Weights of a small sound classifier.
Training: soap at rate 0.0014, 6100 steps, batches of 64.
Rows from block 4 of a small sound classifier, named by matrix and row number. Rows with one number belong to one neuron. Each number is 128 + 32 x the weight over its row's rms, rounded and kept within 0 to 255. All counts start at 0.
After each neuron's rows are labels from the 100 clips, of 14976, where the neuron reaches its highest value: "responds to" is what is common among them; "loudest" is the band of the loudest frequency at the time of the peak. Only what is clearly more common there than usual is listed. The data: read English sentences (LibriTTS-R).
# fc1: MLP up (model.blocks.4.mlp.fc1.weight, 768x384), inputs 128-255
# fc2: MLP down (model.blocks.4.mlp.fc2.weight, 384x768, transposed), outputs 128-255

fc1.649 [104 124 139 174 176 135 102  81  67 142 133  83 118 116 134 165 101 118 149 124 113 123 156  64 116 125 184  92 126 187 102 132 146 140 123 181  77 141 157 108 116  90 146  71 128 100 129 111 153 112 131 150  91 155 139 196 145 134 180 191 129 163 104 119 122 186 137 158 126 173  97 104  91 127  99 176 107  85 151  69 111  99 139  87 145 104 104 137 181 160 163  90 122 128 146 131 156 134  96 140  89 111 135 162  59  84 144 159 123  84  94 107  89 108 134  82  88 163  70 102 109 159  95  84 157 112 125 129]
fc2.649 [131  99 144 179 174  53  42  95 118 100 255 221 139  83 150 156 143 124  89 150 129  66 133 141 121 155  87 134 152  67 130 145 138 112 134 188 142 104  88 101 139 121 177  85 120 164 133 109  82 141 107  82 115 126 153  98 119 159 101 123 183 145 105 118 101 125 111 109 138  85 126 157  83  91  93  98 118 158  92 164 179 180 126 154 151 126 153 150 134  71 122 147 157 125 122 107  79  80  84 141 145 120 129  96 105 144 165  81 101 153 139 176 132 172 110 116 159 114 163 165 127 107 150 191 130 138 115  54]
responds to: voice: male
loudest: 250 to 500 Hz

fc1.203 [153  77 112 154 212 147  94 132  97 117  57 158 122  92 115 177 183  79 102 193 135 113 118  91  87 124 113 147 117 176 161 163 138 148  87 163 173 169  89 165 137  70  84 141 118 107 115 126 152 164 129  95 147 102 143 131 147  99 126 130 145 110 127 111 140 101  96 116 127 116  81 136  86 117 145 107 127 161 179 105 137 141 131 149 141  89 128  91  59 121 115 159 119 155 145  93  71  91  86 130  78 203 128 104 134 128 127 146 145 131  76 109  82 156 163 109 163  83 163 208 148 159 127 156 147 129  94 138]
fc2.203 [107 112 101 173  68 112  62 118 118 132 254 124 128 103 124 201 120 167 141 121 154 161 166 139 129 177 133 138 116  90 172 148 141 129  62 129 138 108 113 129 101 105 175 118 143 115 160 145  86 140 167  84 130 114 192 101 105 146 125 148 139 150 111 119 102 152 130 148 135 175 159 153 169 136 107 121 152 154 101 157  95 175 149 137 130 132 100 127 134  93 138 142 153 134 148 160 157 119  83 164 134  84 146  56 103 125 190 122 125 123 139 185 127 137  87 204 122 167 151 137 152 110 112  92 119 137  99 111]
responds to: voice: female
loudest: 500 to 1000 Hz

fc1.159 [ 98 101 139 143 139 169 189 176 138 152 212 150 150 126 203 116 122 126 105 172 174 134 138 194 197 128 149 169 102 143 103 130 104  97 122 202 186  94 127 176 167 142 123  71 150 115 162  76 177 162 179 170 134 103  83 163 127 107 117 114 156 156 168 141 136 130 128 156 165 140 136 166 171  93 100 177 106 132 183  92 119 163 139  95 155 123 155  86 159  98 137  92 157 113 167 145  88 165 179 121 131 127 120 110 134 162 136 143 144 185 149 119  69 163 135 147 119  82 150 135 131 124 173 167 162 135 161 134]
fc2.159 [116 135 100 153  76 128 106 155 110 111 255 145 113 149 110 187  97 171 137 158 143 129 131  70  99 119 135 131 144 107 143 153 144 102 107 127 129 140 124  96 132 123 152 119 143 112 139  90  81 116 103 114 125 112 111  72 153 137 132  99 131 148 107 119  98 126  97 125 170 153 150 128 196 122  77 108 148 147 152 162  98 171 154  96 195 128 147 117 144 111  92 142 163 129 149 108 131 114  64 123 126 125 175  50 113  87 177  41 129 129 134 190  65 124  82 169 153 134 160 105  98 162 148 129  59 107 153 104]
responds to: voice: male
loudest: 250 to 500 Hz

fc1.357 [121  98 156 146 145 130 101 145  81 133  77  92 154 101 102 159 114 157 106 221 147  94 166 123  67 137 122 132 112 205 111 115 151 181 100 131 173 163 110 112 142 100 171 109 112  91 165 147 130 133  95 106 151 116 107 124 134 115 131 126 105  91 128 106 149  85  97 168 121 118 121  83 162  85 139 109 153 157 116 125 157 167 110 132  81 148 102  87 120 118 125 156 150 168 152 156  55  68 155  99 150 145 122  96  95 156 151 115 159 182 148 127  95 102 139  91 170 117  80 191 138 180  97 141 130  49 134 112]
fc2.357 [132  96 144 255  57 105 198 102 140 149 255 157 113  81 159 106 152 134  79 123 118 126 167  66 154 166 120  98 110 108 107 127 143 130 128 140 105 101 173 117 121 113 109 109 111 127 121 103 122 110 157 111 115 170 117 118 178 138 126 108 147 152  78 148  98 142 143  71 115 100 137 121 165 102  75 107  84 115 135 124 110 106 116 149 168 118 158  60 138 206 142 148 109 174 136 123 127 142  99 128 167 107 102 133 119  82 122  85 103  85 157 129 136 126 113 160 132 137 145 158 163 103 120 113  90 179 102 154]
responds to: voice: female
loudest: 4000 to 8000 Hz

fc1.117 [ 73 171  74 156 183 155 140 129  83 135 180 147 120 132 181 128 139 152 164 115  92 122  89 151 125  90 119 147 166  89 117 117 149  86  51 124 146 115 176  83 113 147 136 122 137 124 129 135 115 115  95 111 128  92 176 140 103  74 120 126  92 147 154 188 113 128 102 128 167 161  94 156 171 164 120 194 168  81  59  81 107 123 117 105 167 115  71 126 175 139 132 158 133 170 147  45 169 125 141 135 102 130 155 131 137 151 115  86 123  82 142 110  89 109 142 150 181 157 161 125 139 126 166  77 133 110 138 126]
fc2.117 [153 140 107  25  66 127  75 145 153 117 150  98 146 109 145 178  88 151  66 120 159 166 168 154  75 142 155 124 112 123  79 114  90 172 170 186 123 138  83 151 152 109 114 138 108 127 159 130 165 111 131 138  93 157 168 141 128 177 143 155 177  98  26 107 114  99 141  91 162 153 138  91 166  94  95 113 114  82 135 120 103 116 111  81 102  76 184 190 101 149 159 167  99 149 110 156  89  67 114 127 123 193  99 157 125 194 115 149 171 126 155 111 123 159 149 147 132 111  77 156 148 107 132  83 163 150 107 129]
responds to: voice: male
loudest: 500 to 1000 Hz

fc1.734 [166 154 154 104 186 139 215  82  96 121 151 141 194 139 159  34  96 104 113 123  76 115 168 169 104 121 125 129 138 122 105 101 144 143 136 118  72 114 126 118  72 147 122 165 117 125 163 113 127 133  74  63 175 122 132 120 155  72  93 106 157  84 145  77 159 137 119  77  80 199 123 127  98  82 156 108 184  49  92 123 154  97 108 112 196 148 119 143 140  89 167 114 176 164 106  68 169 155 126 155  92 171 178 122 134 153 142 148 121 116 106 141 104 118 136 175  86 105 132 122 137 160 185  87 126 128  83 135]
fc2.734 [131 105 192   0 160 116 126 147 192 171 142 119 133 125 174 107  93 165 122 132 144 151 137 131 152 150 133  88 255 136 140 155 120 159  92  92 126 138 140 135 167 133  89 183  96 155 133 130 142 144 137 174  86 146 119 121 115 150 124 138 166  96 100 165 155 114 135 144 135  82 142 171 129 145  31 105 125  99 135  67  75 158 140 147  66 129  94 135 124 140 119 152 118 149 151 137 111 178 112 138 137 109 134 179  99 142 195 166 103 119 151  74 111 163 119 121 137 105  91  88  75 184 138 179 154 152 104 135]
responds to: voice: male
loudest: 500 to 1000 Hz

fc1.205 [158  77 128 154 145 136 159 101 123 121  28 187 117  69 135 146 113 180 185 127 172  99  86 154 142 111 124 121  62 106 112 169 106  76 192 159  94 181 131 128  95 165 122  89 125 111 170 148 113 165 122  83 192  78 154  57 138 148 183 129  68  91 115  98 157 167 108 112 102 154 158  65  96 148 190 172  99 193 125 112 123 137 122 108 114  71 162  84  99 149 149  96 101 111  97 143 144 104  56 159  90  92 158  98 177 169 169  97 142 176 149  94 171 157 122 130 125 154 159 128 170 123 136 184 117 127 136 101]
fc2.205 [110 163 119  79  85 142 105 176 172 128   0 121 124 129 103 112 106 142 103 126 138 138 168  99 156 117 152 157 130 119 196 147 117 100 103 142 140 157 137  81 128 118 123 121 126  93  95 124 129  89  77 103  95 167 129  92 120 126 119 115 138 134 120 161 134 150 181 144 170 144 156 158 146 133  52 105  90  49  99 122  80 123 124 121 122 144 178  83 124 142 114 134 157 101 128 147 162 101 162 140 141 105 136 115 113  84 117 125 123  63 125 134 146 129 109 127 149 116  96 130 112 175 119  94  78 140 159  83]
responds to: voice: female
loudest: 500 to 1000 Hz

fc1.40 [ 74 105 150 127 143 149 161 107 141  45 134 107 155 192 142 160 148  93 128  95 177  91 121 114  90 138 164  96 152 149 129 191 108 202  79  85 129 126 138 162 119 125  90  69 106 144 116 138  89 128 115 107 101  69 100  82  71  79  63 112 122 152 120  76 142 118 124  83 175 163 126 162 111 172  67 122 151 142 104 116 130  93 172 123 130 156 115 127 111 111 108 150 141 122 175 101 140 154 119 131 133 202 116  94 120  88  84 179 147 141  87 127 109  45  72 124 132 121 110 154 130 191 122 110 142 171 132 174]
fc2.40 [126 110  94 123  92 155 153 107 127 202  91 125 154 130 138 156  96 148 109 156 101 156 181 100 149 151 111  98 125 114  92  77 153 130  77 131  79 143 104  99 131  94 166  97 150 151 118 155 133 101 124 130 110 128 117 127 204 148 170 136 101 152 131 198 155 159 108 110 113 124 144 133 132 172  79 120 128  65 103 183  91 133 163 147 117 134  77 196  89  98  43 120 141 160  44 149 122  81 157 104 131 104 131 125 103 204 135  93 125 159 185 136 153 164 161 125 121 106 108 123 139  95 176 140 145 131  66 123]
responds to: voice: male
loudest: 4000 to 8000 Hz

fc1.531 [125 105 120 144 114 129 143 145 148  95 211 128 137 144 128  93 143 110 154 151 142 161  77 114  60 108 130  90 183 164  86 167 139 172  64 138 137 113 134 139 112 159 174 134 119 117 118  89 111 141 109 143 135  94 117 131 164 121 133 169 127 111 165 145 113 142 122 207 157 109  99 125 209 133  49 164  85 123 171 159  97 123 145 139 121 154  91 127 146 157  79  99 181 104 137 142 112 152 166 149 138 173 157 120 134  60  88  96 155 127  79  99  45 175  84 121 101 122 165 141 113 101 102 102 151  93 172 193]
fc2.531 [ 97  95  99 136 185 126 127 113 114 132 255 191 160 135 134 121 116 131  68 149 100 118 186 107 117 156 122 125 107 136 146  89 108  95 162 143 107  98 135 128 108 117 120  96 173 144 139 102 130 142 113 144 131 116 128 130 139 133 109 125 124 160 117 101 115 132  93  90 106 153 136 126 132 125 123 126 130 127 120 122 180 161 114 124 100 131  91 140 153 106 135 141 109  73 130 111 103 125 153 111 121 140 145 105 130 130 194 106 115 143 119 132 120  84 108 129 136 101 112 142 113 160 122 176 109 121 105 109]
responds to: voice: male
loudest: 4000 to 8000 Hz

fc1.140 [ 97 143  90 142 136  90  90 133 109 114  75 134  94 102 168 125 153 134 139 127 124 164 128 179 111 171 128 113  55 177 104 133 127 137 174 176 118 113 163  71 134 158 144 108 136  80 130  90 107  87 142  96  80 161 123 116 119  92 120 105 164 152  98  89 132  63 108 161 109 139 131 120 171 161  97 113 111 136 142 104 140  92 113 138 122 109 104 102 129 152 115 158 150 121 119 168 113 175 162 116 146 193 183 149 127 166 144 112 129 128 119 145 140 169 138 169 101 149  95 147 146 148 145 119 155 112 129 128]
fc2.140 [137 109 119  89 128 132  94 168 122 171   0 105 143 214 164  72 122 162 105 126 141 121  80 163 123 190  96 108 182 147 129 121 129 136 100 125 112 127 120 153 161 112 113 161 104 156  99 126 113 125 129 135 131 148 123 145 112 190 165 142 139 108 124  89 136 122 119 153 171 182 144 180 163  93 214 140 110 132 147 164 198 171  98 115 149  98  96 118  72  73 131 123 161 119 192 141 117 118 128  98  63 157 129 179 118 203 154  72 143 159 183 102  97 163 148  23  80 116 101 103 135 131 148 120  98  87 125 122]
responds to: voice: female
loudest: 4000 to 8000 Hz

fc1.299 [101 116 139 151 164 145 140 125  68 154  48 225  40 122 121 117 141 168 142 149 139  73 157 189 172 170 134  86 117 180 136 166 122 105 188 109 119 126 106  88 114 132 110 150  80 100 108  75 145 127 106 109 106 138 106 131 154 147 183 118 129 147 128 159 125 105 117 105  93  88 135 154 146 171 102  86 128 154  93 114 107 114 150 128 164 140 142 193 137 118  98  56 113 152 141 119 119 115 188  90 144 109 141 114 175 125 156 110 115 128  88  94 134 135 114 149 129 126 175 109 116 153 122  88 138 184 168 102]
fc2.299 [141 141 131  69 153 102 127 126 105 153   0 106 167 208 126 121 145 147 141 118 106 164 101  80  90 191 107 147  84 105 163  99 167 120 125 155  93 116 138 104 137 145 164 150 104 142 164  99  88  90 103 114 105 120 140 114 108 159 138 128 130  98 147 149 138  79 125 139 171 140 121 208 129 116  79 163 149  88 170 160 161 128 101 169 127 149 118 101 130 141 185 154 154 125 174 136 127 146 135 133 151 140 144 110 129 118 176 117 141 174 126 108 104 127 126 101 132 127 140 108 174 197 170 143 127 121 119 132]
responds to: voice: female
loudest: 4000 to 8000 Hz