Rows from block 4 of a small sound classifier, named by matrix and row number. Rows with one number belong to one neuron. Each number is 128 + 24 x the weight over its row's rms, rounded and kept within 0 to 255. All counts start at 0. Numbers have three digits each. After the name is the row's rms in percent of the matrix's.
After each neuron's rows are labels from the 100 clips, of 14976, where the neuron reaches its highest value: "strongest on" is what is common among them; "loudest" is the band of the loudest frequency at the time of the peak. Only what is clearly more common there than usual is listed. The data: read English sentences (LibriTTS-R). In brackets: how many of the 100.
# fc1: MLP up (model.blocks.4.mlp.fc1.weight, 768x384), inputs 0-127
# fc2: MLP down (model.blocks.4.mlp.fc2.weight, 384x768, transposed), outputs 0-127

fc1.357 096:147137129136122085132129095180107112119133096108165129125148132122185148126139139107151136091105129105129082150123108121159120131109119161091121138113141114111097128145139119127166190125135161142098100132127098153136075150168135117171141125122125118115106107105129136144115090156139143153151115127133132154111182124135121162118080103150168169119105094145130143145108080138163116114185
fc2.357 088:130144147097117130121123118126151136152121154133112125102136111113115106130142109163122149153130111116119139118121123125113125126178148126101149106127119143114176132156144154151090080100132116133134123150155164147125146128104101114098129124123093116123144096121146121126132169105156116122149111128124144111126128115128127117134150129087110143137128131128151128158124170122120152174130
strongest on: voice: female (87)
loudest: 4000 to 8000 Hz (31)

fc1.368 092:105111109131145093129136104172115151143164137143157091131086150126135135090135106149127168113092134124126103111091119091116169175087117134112106148110139115103158150146118139123141126166106160117137131159077155087110191142139121151122142151115152133115153096115130164107110165119111159164158104140148099123130135130124111137114118129105158123107121077120108138143179118070128132116155
fc2.368 089:143062127116142166114125119112116130106131144118119137116153126136123127144111105121100119135143108107137179131148124166148119123139143125097138096159102142149111124143156161140145147133134102139105126133135172149135134119120108109147125126124125098119102088148152092127118122097136117114085102126118123096083120111138134111108137118123098136112146124109186133128142129095139169128112
strongest on: voice: male (100)
loudest: 4000 to 8000 Hz (46)

fc1.391 084:086128145085087161144115122165151131118127153074092136106165154134144132125114195105160126134117148109077120108108101132106145138116118160156142118085121118155072123140198124124113110155145152136164146082141112127119155181137120144150140119120151121134169156137167113144149120162112118157146131158113128110141142135146139155126084140165154088153147129152158128125061172111098122145131
fc2.391 059:146086138146128131159104168129117132140131101145141131103158146121111101090128073135128100143147149131158147167109109171172126134143099110118142144112113159099149143132104172129133146087155125124102116148144112108133134132129091141141188100143118101137112111112110100141140127146184107128079109117100153155122108089107129181130106132114132109123119136094126127177185121126111158144142
strongest on: voice: female (100)
loudest: 4000 to 8000 Hz (26)

fc1.260 125:122094134183110132130126128138123119131135108129095097097190120155155102102138124153118147106107166118114112136084093145154088127119112142148140117125149102113075114143114092090114109097117111114154167105146094080168139141154131115164147096139096131125113138095141152089108125115137142153165140159149084133095144088133141095129143098141128143155151143188113104137100126102163119102109
fc2.260 090:172118123094107143171114159094128157159139091137130122120116107145162102131102112126119116102190120132106074118138160106124167105163118136155136132125107090110097114130161147134143121135109113120102114133124117136110149148131163124099136114135113112110158124121137120149122159120125068140069152081144134134136129158063121115136128111121135104096126115129141130145125151166174133089122
strongest on: voice: male (79)
loudest: 500 to 1000 Hz (33)

fc1.455 087:117061096110122112122150106148095150144121153134167105154141176110137154114095146109130127132148166073112117087137162074114128091104115150106116122131133108109162137109140140112124135144134154136107114134133145135167189112160146122140105094163140135107105072102138154115140101125123066170156095135177132134114164155111128126103130169126146116133122084117104101097108113099154151126146
fc2.455 071:156096116118125137102121098150168103113144092108112139116135120112110122149124082113132109132134105124134189128133134162131152139137134131111157133136104140134101117152102163167115154101132110124111120135148151127121099125106118140080164114127118087154116101123133100104108152090136141136109086126103125151052114075098134125103119110106088088119143156116175151142149128141140166149110
strongest on: voice: male (100)
loudest: 250 to 500 Hz (31)

fc1.159 060:113161090122112126078132151150109133151128118156142144116127168130112112137164129153177100153152148152107149100133100163140129118082124091095128117121144135157134146105115153136101146170104131090136086105150096106126166161137089107139145150143151076162165103108105094122159121110130142106132147145150149151141121142113173148155126138111120129145158160106132144139158152105170149101096
fc2.159 026:161127102178114151146158112118135172171132162089135149109121162092107136098128039147119092143115139140132169136138106113123110126124134120093153135131123189137133148113103141118157104069156110108108103134151137146111114175160131142105148117119106122100089115129147113073136132116171178116115122119132138130083130084118136095152117131126148121153135149097126159149160170161089158138127
strongest on: voice: male (100)
loudest: 250 to 500 Hz (29)

fc1.648 079:140131123136156093134098096121149100170156158114129167163148099153131123156098135124163107108144109139124131135111122128089088127143124112174125116135152112103068130113078082187128119099144153152138136105163109113133142159138096132118140145113145140155108121103141150143132163120136144120132118157105126140153106156124123119145119116150146122117109191166127136134110152087086136134143
fc2.648 085:136118121129126153169120163127125151147130141116148137118166146134137119098133125159129106117143139131142138170122113157118121124143099139119095153106109148132116137147095161150128150132155111138118130138153153132138119140126123099137151125144118104110116118129151103122140128154176129111070134108152154145129133114089134172113129155134178118127137125097132142198159087128138168163142
strongest on: voice: female (100)
loudest: 4000 to 8000 Hz (30)

fc1.709 104:156144086123125134138085139152142115132096149095117101126138133142155137134138103104168081101158097079166121118082125142081116151099144123124178147120113100130084087159135103201120168068103142075183135097150112139151153148116110108194137126123143111105093139121158139131109161112138153116128165151124113112130116168162145117134154139133122127144153130127137122149108128107105152145129
fc2.709 121:078107141116128149173126158118132139144134132129152129087106122148131099126120129153124124118172142135136103143113114136134156120165121158131066125092137163110136127104110145126153128125144124145095156133125156141143135119125132102128164117138114099103129121131128091149135123109148074151093139098109165146146141119075101131147120148126140125102143117084098117132153102165144153160144
strongest on: voice: female (100)
loudest: 4000 to 8000 Hz (35)

fc1.302 100:148131084131136126139144146125116097126115174086119106121159140145117152131126151136143128138155085115115098126125113153099097121132136142129139138160115110137090145153140084176128145098126118113191157107122109118137114133135133099161122139139129120118136144120125164148133124122128170144150150179156168139128125155176185118135136146153163138128141168161140112127085105125109105141094
fc2.302 132:065118162122123150155118161104128147139122133146160102103130113112147088111114132109116110125166153123156121164105102122130145113153109152144090131117132148112165106108122154132161117125138124133078143137105131130128126127122138115155149085127134112105140144112097091149130134135145083146084110087134147136138149113120104124116126126142135126110136108105114121126150121137153176119162
strongest on: voice: female (96)
loudest: 500 to 1000 Hz (29)

fc1.702 089:098137123099114133161097123135121135117133122132120162121145088106140126162138129116184163146160095077118130118158111154122144118137144131124158103129160164128093138149157098156124137117139151108157148094124098091128158106175121102152104115088125116120104144146153108153155157131122154112153117147122136109111126162106144123147166131137146134144157138128124142166053107108135140156162
fc2.702 089:124117177130102138134127188116141111132107131141149144115088120141126097061127145165132116104138154140118153142115138133126138134149077160142110147113092116111153112114117154133132138100135071141084125140155151111141130136096151097172166113136128108107115136127135111110130145149127110134065147111130122134155105112107075173126110136123124112098140135121120128165157124121111146120139
strongest on: voice: female (100)
loudest: 4000 to 8000 Hz (31)

fc1.434 089:161113172113157092086132112162147126124116127181165120096144105120148126124161147136107117121120135112099128143079111093168140099126111125159112152132148118143116148101131138053145104156115148126075115103162104140164182117160125122127137109082114125114106114091139107104158113123113115152167100124155111141134127116115106086147116117129168150104077140156156123078118132141150124050150
fc2.434 093:114130123106116130152126100134159140151151121077086146139122112157144136125127120130128092128161099110132173129119158120113130114154121142129151126134120120121105116194111170170114132120121128129111138128111172137139130105140109101070114142132123128116072066113162102123120134112130123152060108127133148104112112111096136135102126116111103106154159130114179159151121161123124150151114
strongest on: voice: male (80)
loudest: 500 to 1000 Hz (40)

fc1.497 110:123132101129151111137137168154104130156152112186085137115099119112135149081124129176108165071136186113151098119139139116107139103105108118159133111126122090125126167117171131107137079158085131101118107140094114108150091112102120079101129141175171143142162130151125100114090121150087137096121112138150137123108101091152148120157127183095134143130150093146135100146111120118120130121108
fc2.497 124:128061138111133132139121124139113089106130114108129134114173112130089149125109116108120103134121128095124105159127090139148117130142141109092136121143128128153098127129090114140137123136128132165127154135143127143115106132136139121166126097118129112128099129138154134132127110117121145112102129118172125136135132125153124120123149126138128130106140123097144115126160166123154125124112
strongest on: voice: male (100)
loudest: 4000 to 8000 Hz (40)

fc1.531 134:088157123141128119125115151135105157157152109158111113141071154115147138095108096187117130101173184131128108142164144127086172146093078141148127101094123101087110116118173128127114088197067085103118097146104126099121120082130115108107110147178147154150146111142123122097082143150117123110100141136138121104117090110140130128143151174112117158136136087145107135109128118084119107078104
fc2.531 203:133057143118141126131120130137118104116133098116133141118174115127094134133115130115106119131120134088124117162114109148141132127132137115082142117131134135146103129128112122121139109147134123161126154117127130145120122126138143133169128109128141108114101130146146124136130100112129141110124112130160128141139129127150120133125136131135139130114153123091139127137148151126142134131128
strongest on: voice: male (100)
loudest: 4000 to 8000 Hz (34)

fc1.598 090:107147127121100120094121146135129133161180130158126136130096169118136120118140140166120132108157144149103125141117153142097164151111088098134136149113156101109131141143172124128114105174086123115099099138134088106132103114138129082138107158166140137170153097134132124120084129166078134138122151140151148098102084093137166135152169139115133134107136121152165164115137139117165130082110
fc2.598 102:138087134125145150126119132127122129126153125123131146112167141116099116140114114134116111123119126104120133157108083139128128127146140111082128114150124168143103134130113132141154095122142090152129133113149156159132118137129141127150131117111114106103102106150148112107134097117127131115099107129149120142117122104152133139122138146139149124111141121082143131136159177126135146137119
strongest on: voice: male (100)
loudest: 4000 to 8000 Hz (28)

fc1.718 080:134134130102118107130130100114183104151157115105145139133162146142138144106153135158123131131135125096117126140124149135113133143127112113155159140154132139121086156129134103179134108081113170117122141107117087070138164135111115145183106136115137113120108149107138141118140131132112103156150115146148139127134107123102133146119117124167142094128136169127138104158094095091106150159141
fc2.718 077:114098149117119140123124177147140125115117131119114132119098119124126117090102143158141115125152146151126121147126122156131117124145076144129112133110103131116133112123093163156151151100157093121118133131135166115135123135116111123163177122132142099109126109125122108131139136129147097116042145107145139135146096119109100145123120134117148125115135141125120138192149099115119157145133
strongest on: voice: female (100)
loudest: 4000 to 8000 Hz (41)

fc1.329 096:119131160149116113098148125125154126152163151083114160122120143153158135134146120102108139100132136131171185133187142125149144112098145134156094128131099136147130126109125145160128127159168130126160142136136073113104100131103137125127135119125108119142153128122137104138111132120156104113146107089077090075113144119093131115093093096124142090099130178129155095121143103095151130100148
fc2.329 078:198129086137121111161130090135118132151112092147118123136153123099081148164125116144115151133130104157096161118112097157113122129135141110143149133137091099124080126143134115137132171137125125114179145158131123095113152166122085153119145126120131130159155113120100104157155128111176124141093119140127125127154124158100137100141130121102175140098118100140109131107115156111156142113115
strongest on: voice: female (99)
loudest: 500 to 1000 Hz (26)

fc1.734 082:107126145108109121124146170141106143093098131139113116133110086144148144112086123117084108160119122143141159184099124121138144093154124153171123130101147112135086152118142151153095107123095100127113136114107107109136127070141183095119133092167129103119065114160129143100106096106144136153168148123131122114157148115152141161120150070119123107111143119117136112129149096091125099116083
fc2.734 072:168184141111122131124092148101142096161159142143147112122129133150147103139143108149180117109139114122089140138123143112145137113118117140140127148143090100117145146122138107102136074151107108117135141136141165128121152124124121114136109116121132142126128146091078131138137151144155082137093127116153123108173087135124081117128144128128146112128138156147132135103134139153107126091135
strongest on: voice: male (90)
loudest: 500 to 1000 Hz (31)

fc1.446 072:088096136119112139140102174147161141109154112124126151163120129110129123137154126173160142126111140094114115099111141092122137127126121145140164120159118083119099101151134119135140137170120102126131152098157125106119110154106143098136143113133124130127148136093098115136132144119077088134110123108129111137136128115109121083157110088129159120146097115103091174160160152088112135183105
fc2.446 041:171148104158109145136124162125128123146131134098108138098128125123074144107112066119128135126154142133108146168140077143156125095125150141082119116124159135158100135145131132111149142094102091149114099097112152130095093136127111142148107126109117120114086130153113092150123116128147116106099099147169123148107082095149114136142134111157155135146117144112143105139162179121084149125112
strongest on: voice: male (100)
loudest: 2000 to 4000 Hz (29)

fc1.407 070:113074114105161113150127114128133128122112114155137162102161148099158099124148113123105128098110090134141103136098122124169124161130140097097142178137147158116104173130103129116179180156159107142098132130156094162146088164156091110165108105079126107092125116163146107148125145131171122115142148133110147136145137128110127174138096119116137130081114124115146140086121066176150115146108
fc2.407 050:157168116108096136167151113129123086163145123126118120095176094146108154104139121115139131136123097131094110099094086135114094116125105153174109110095112092125133167161143124130134131137163167135142139156140157145091116160127123146069149116126137116157141144139153114127116147088183117108108150127145111125108138168129109165137121177139110113146114135134137126205146206126125111154123
strongest on: voice: female (96)
loudest: 4000 to 8000 Hz (32)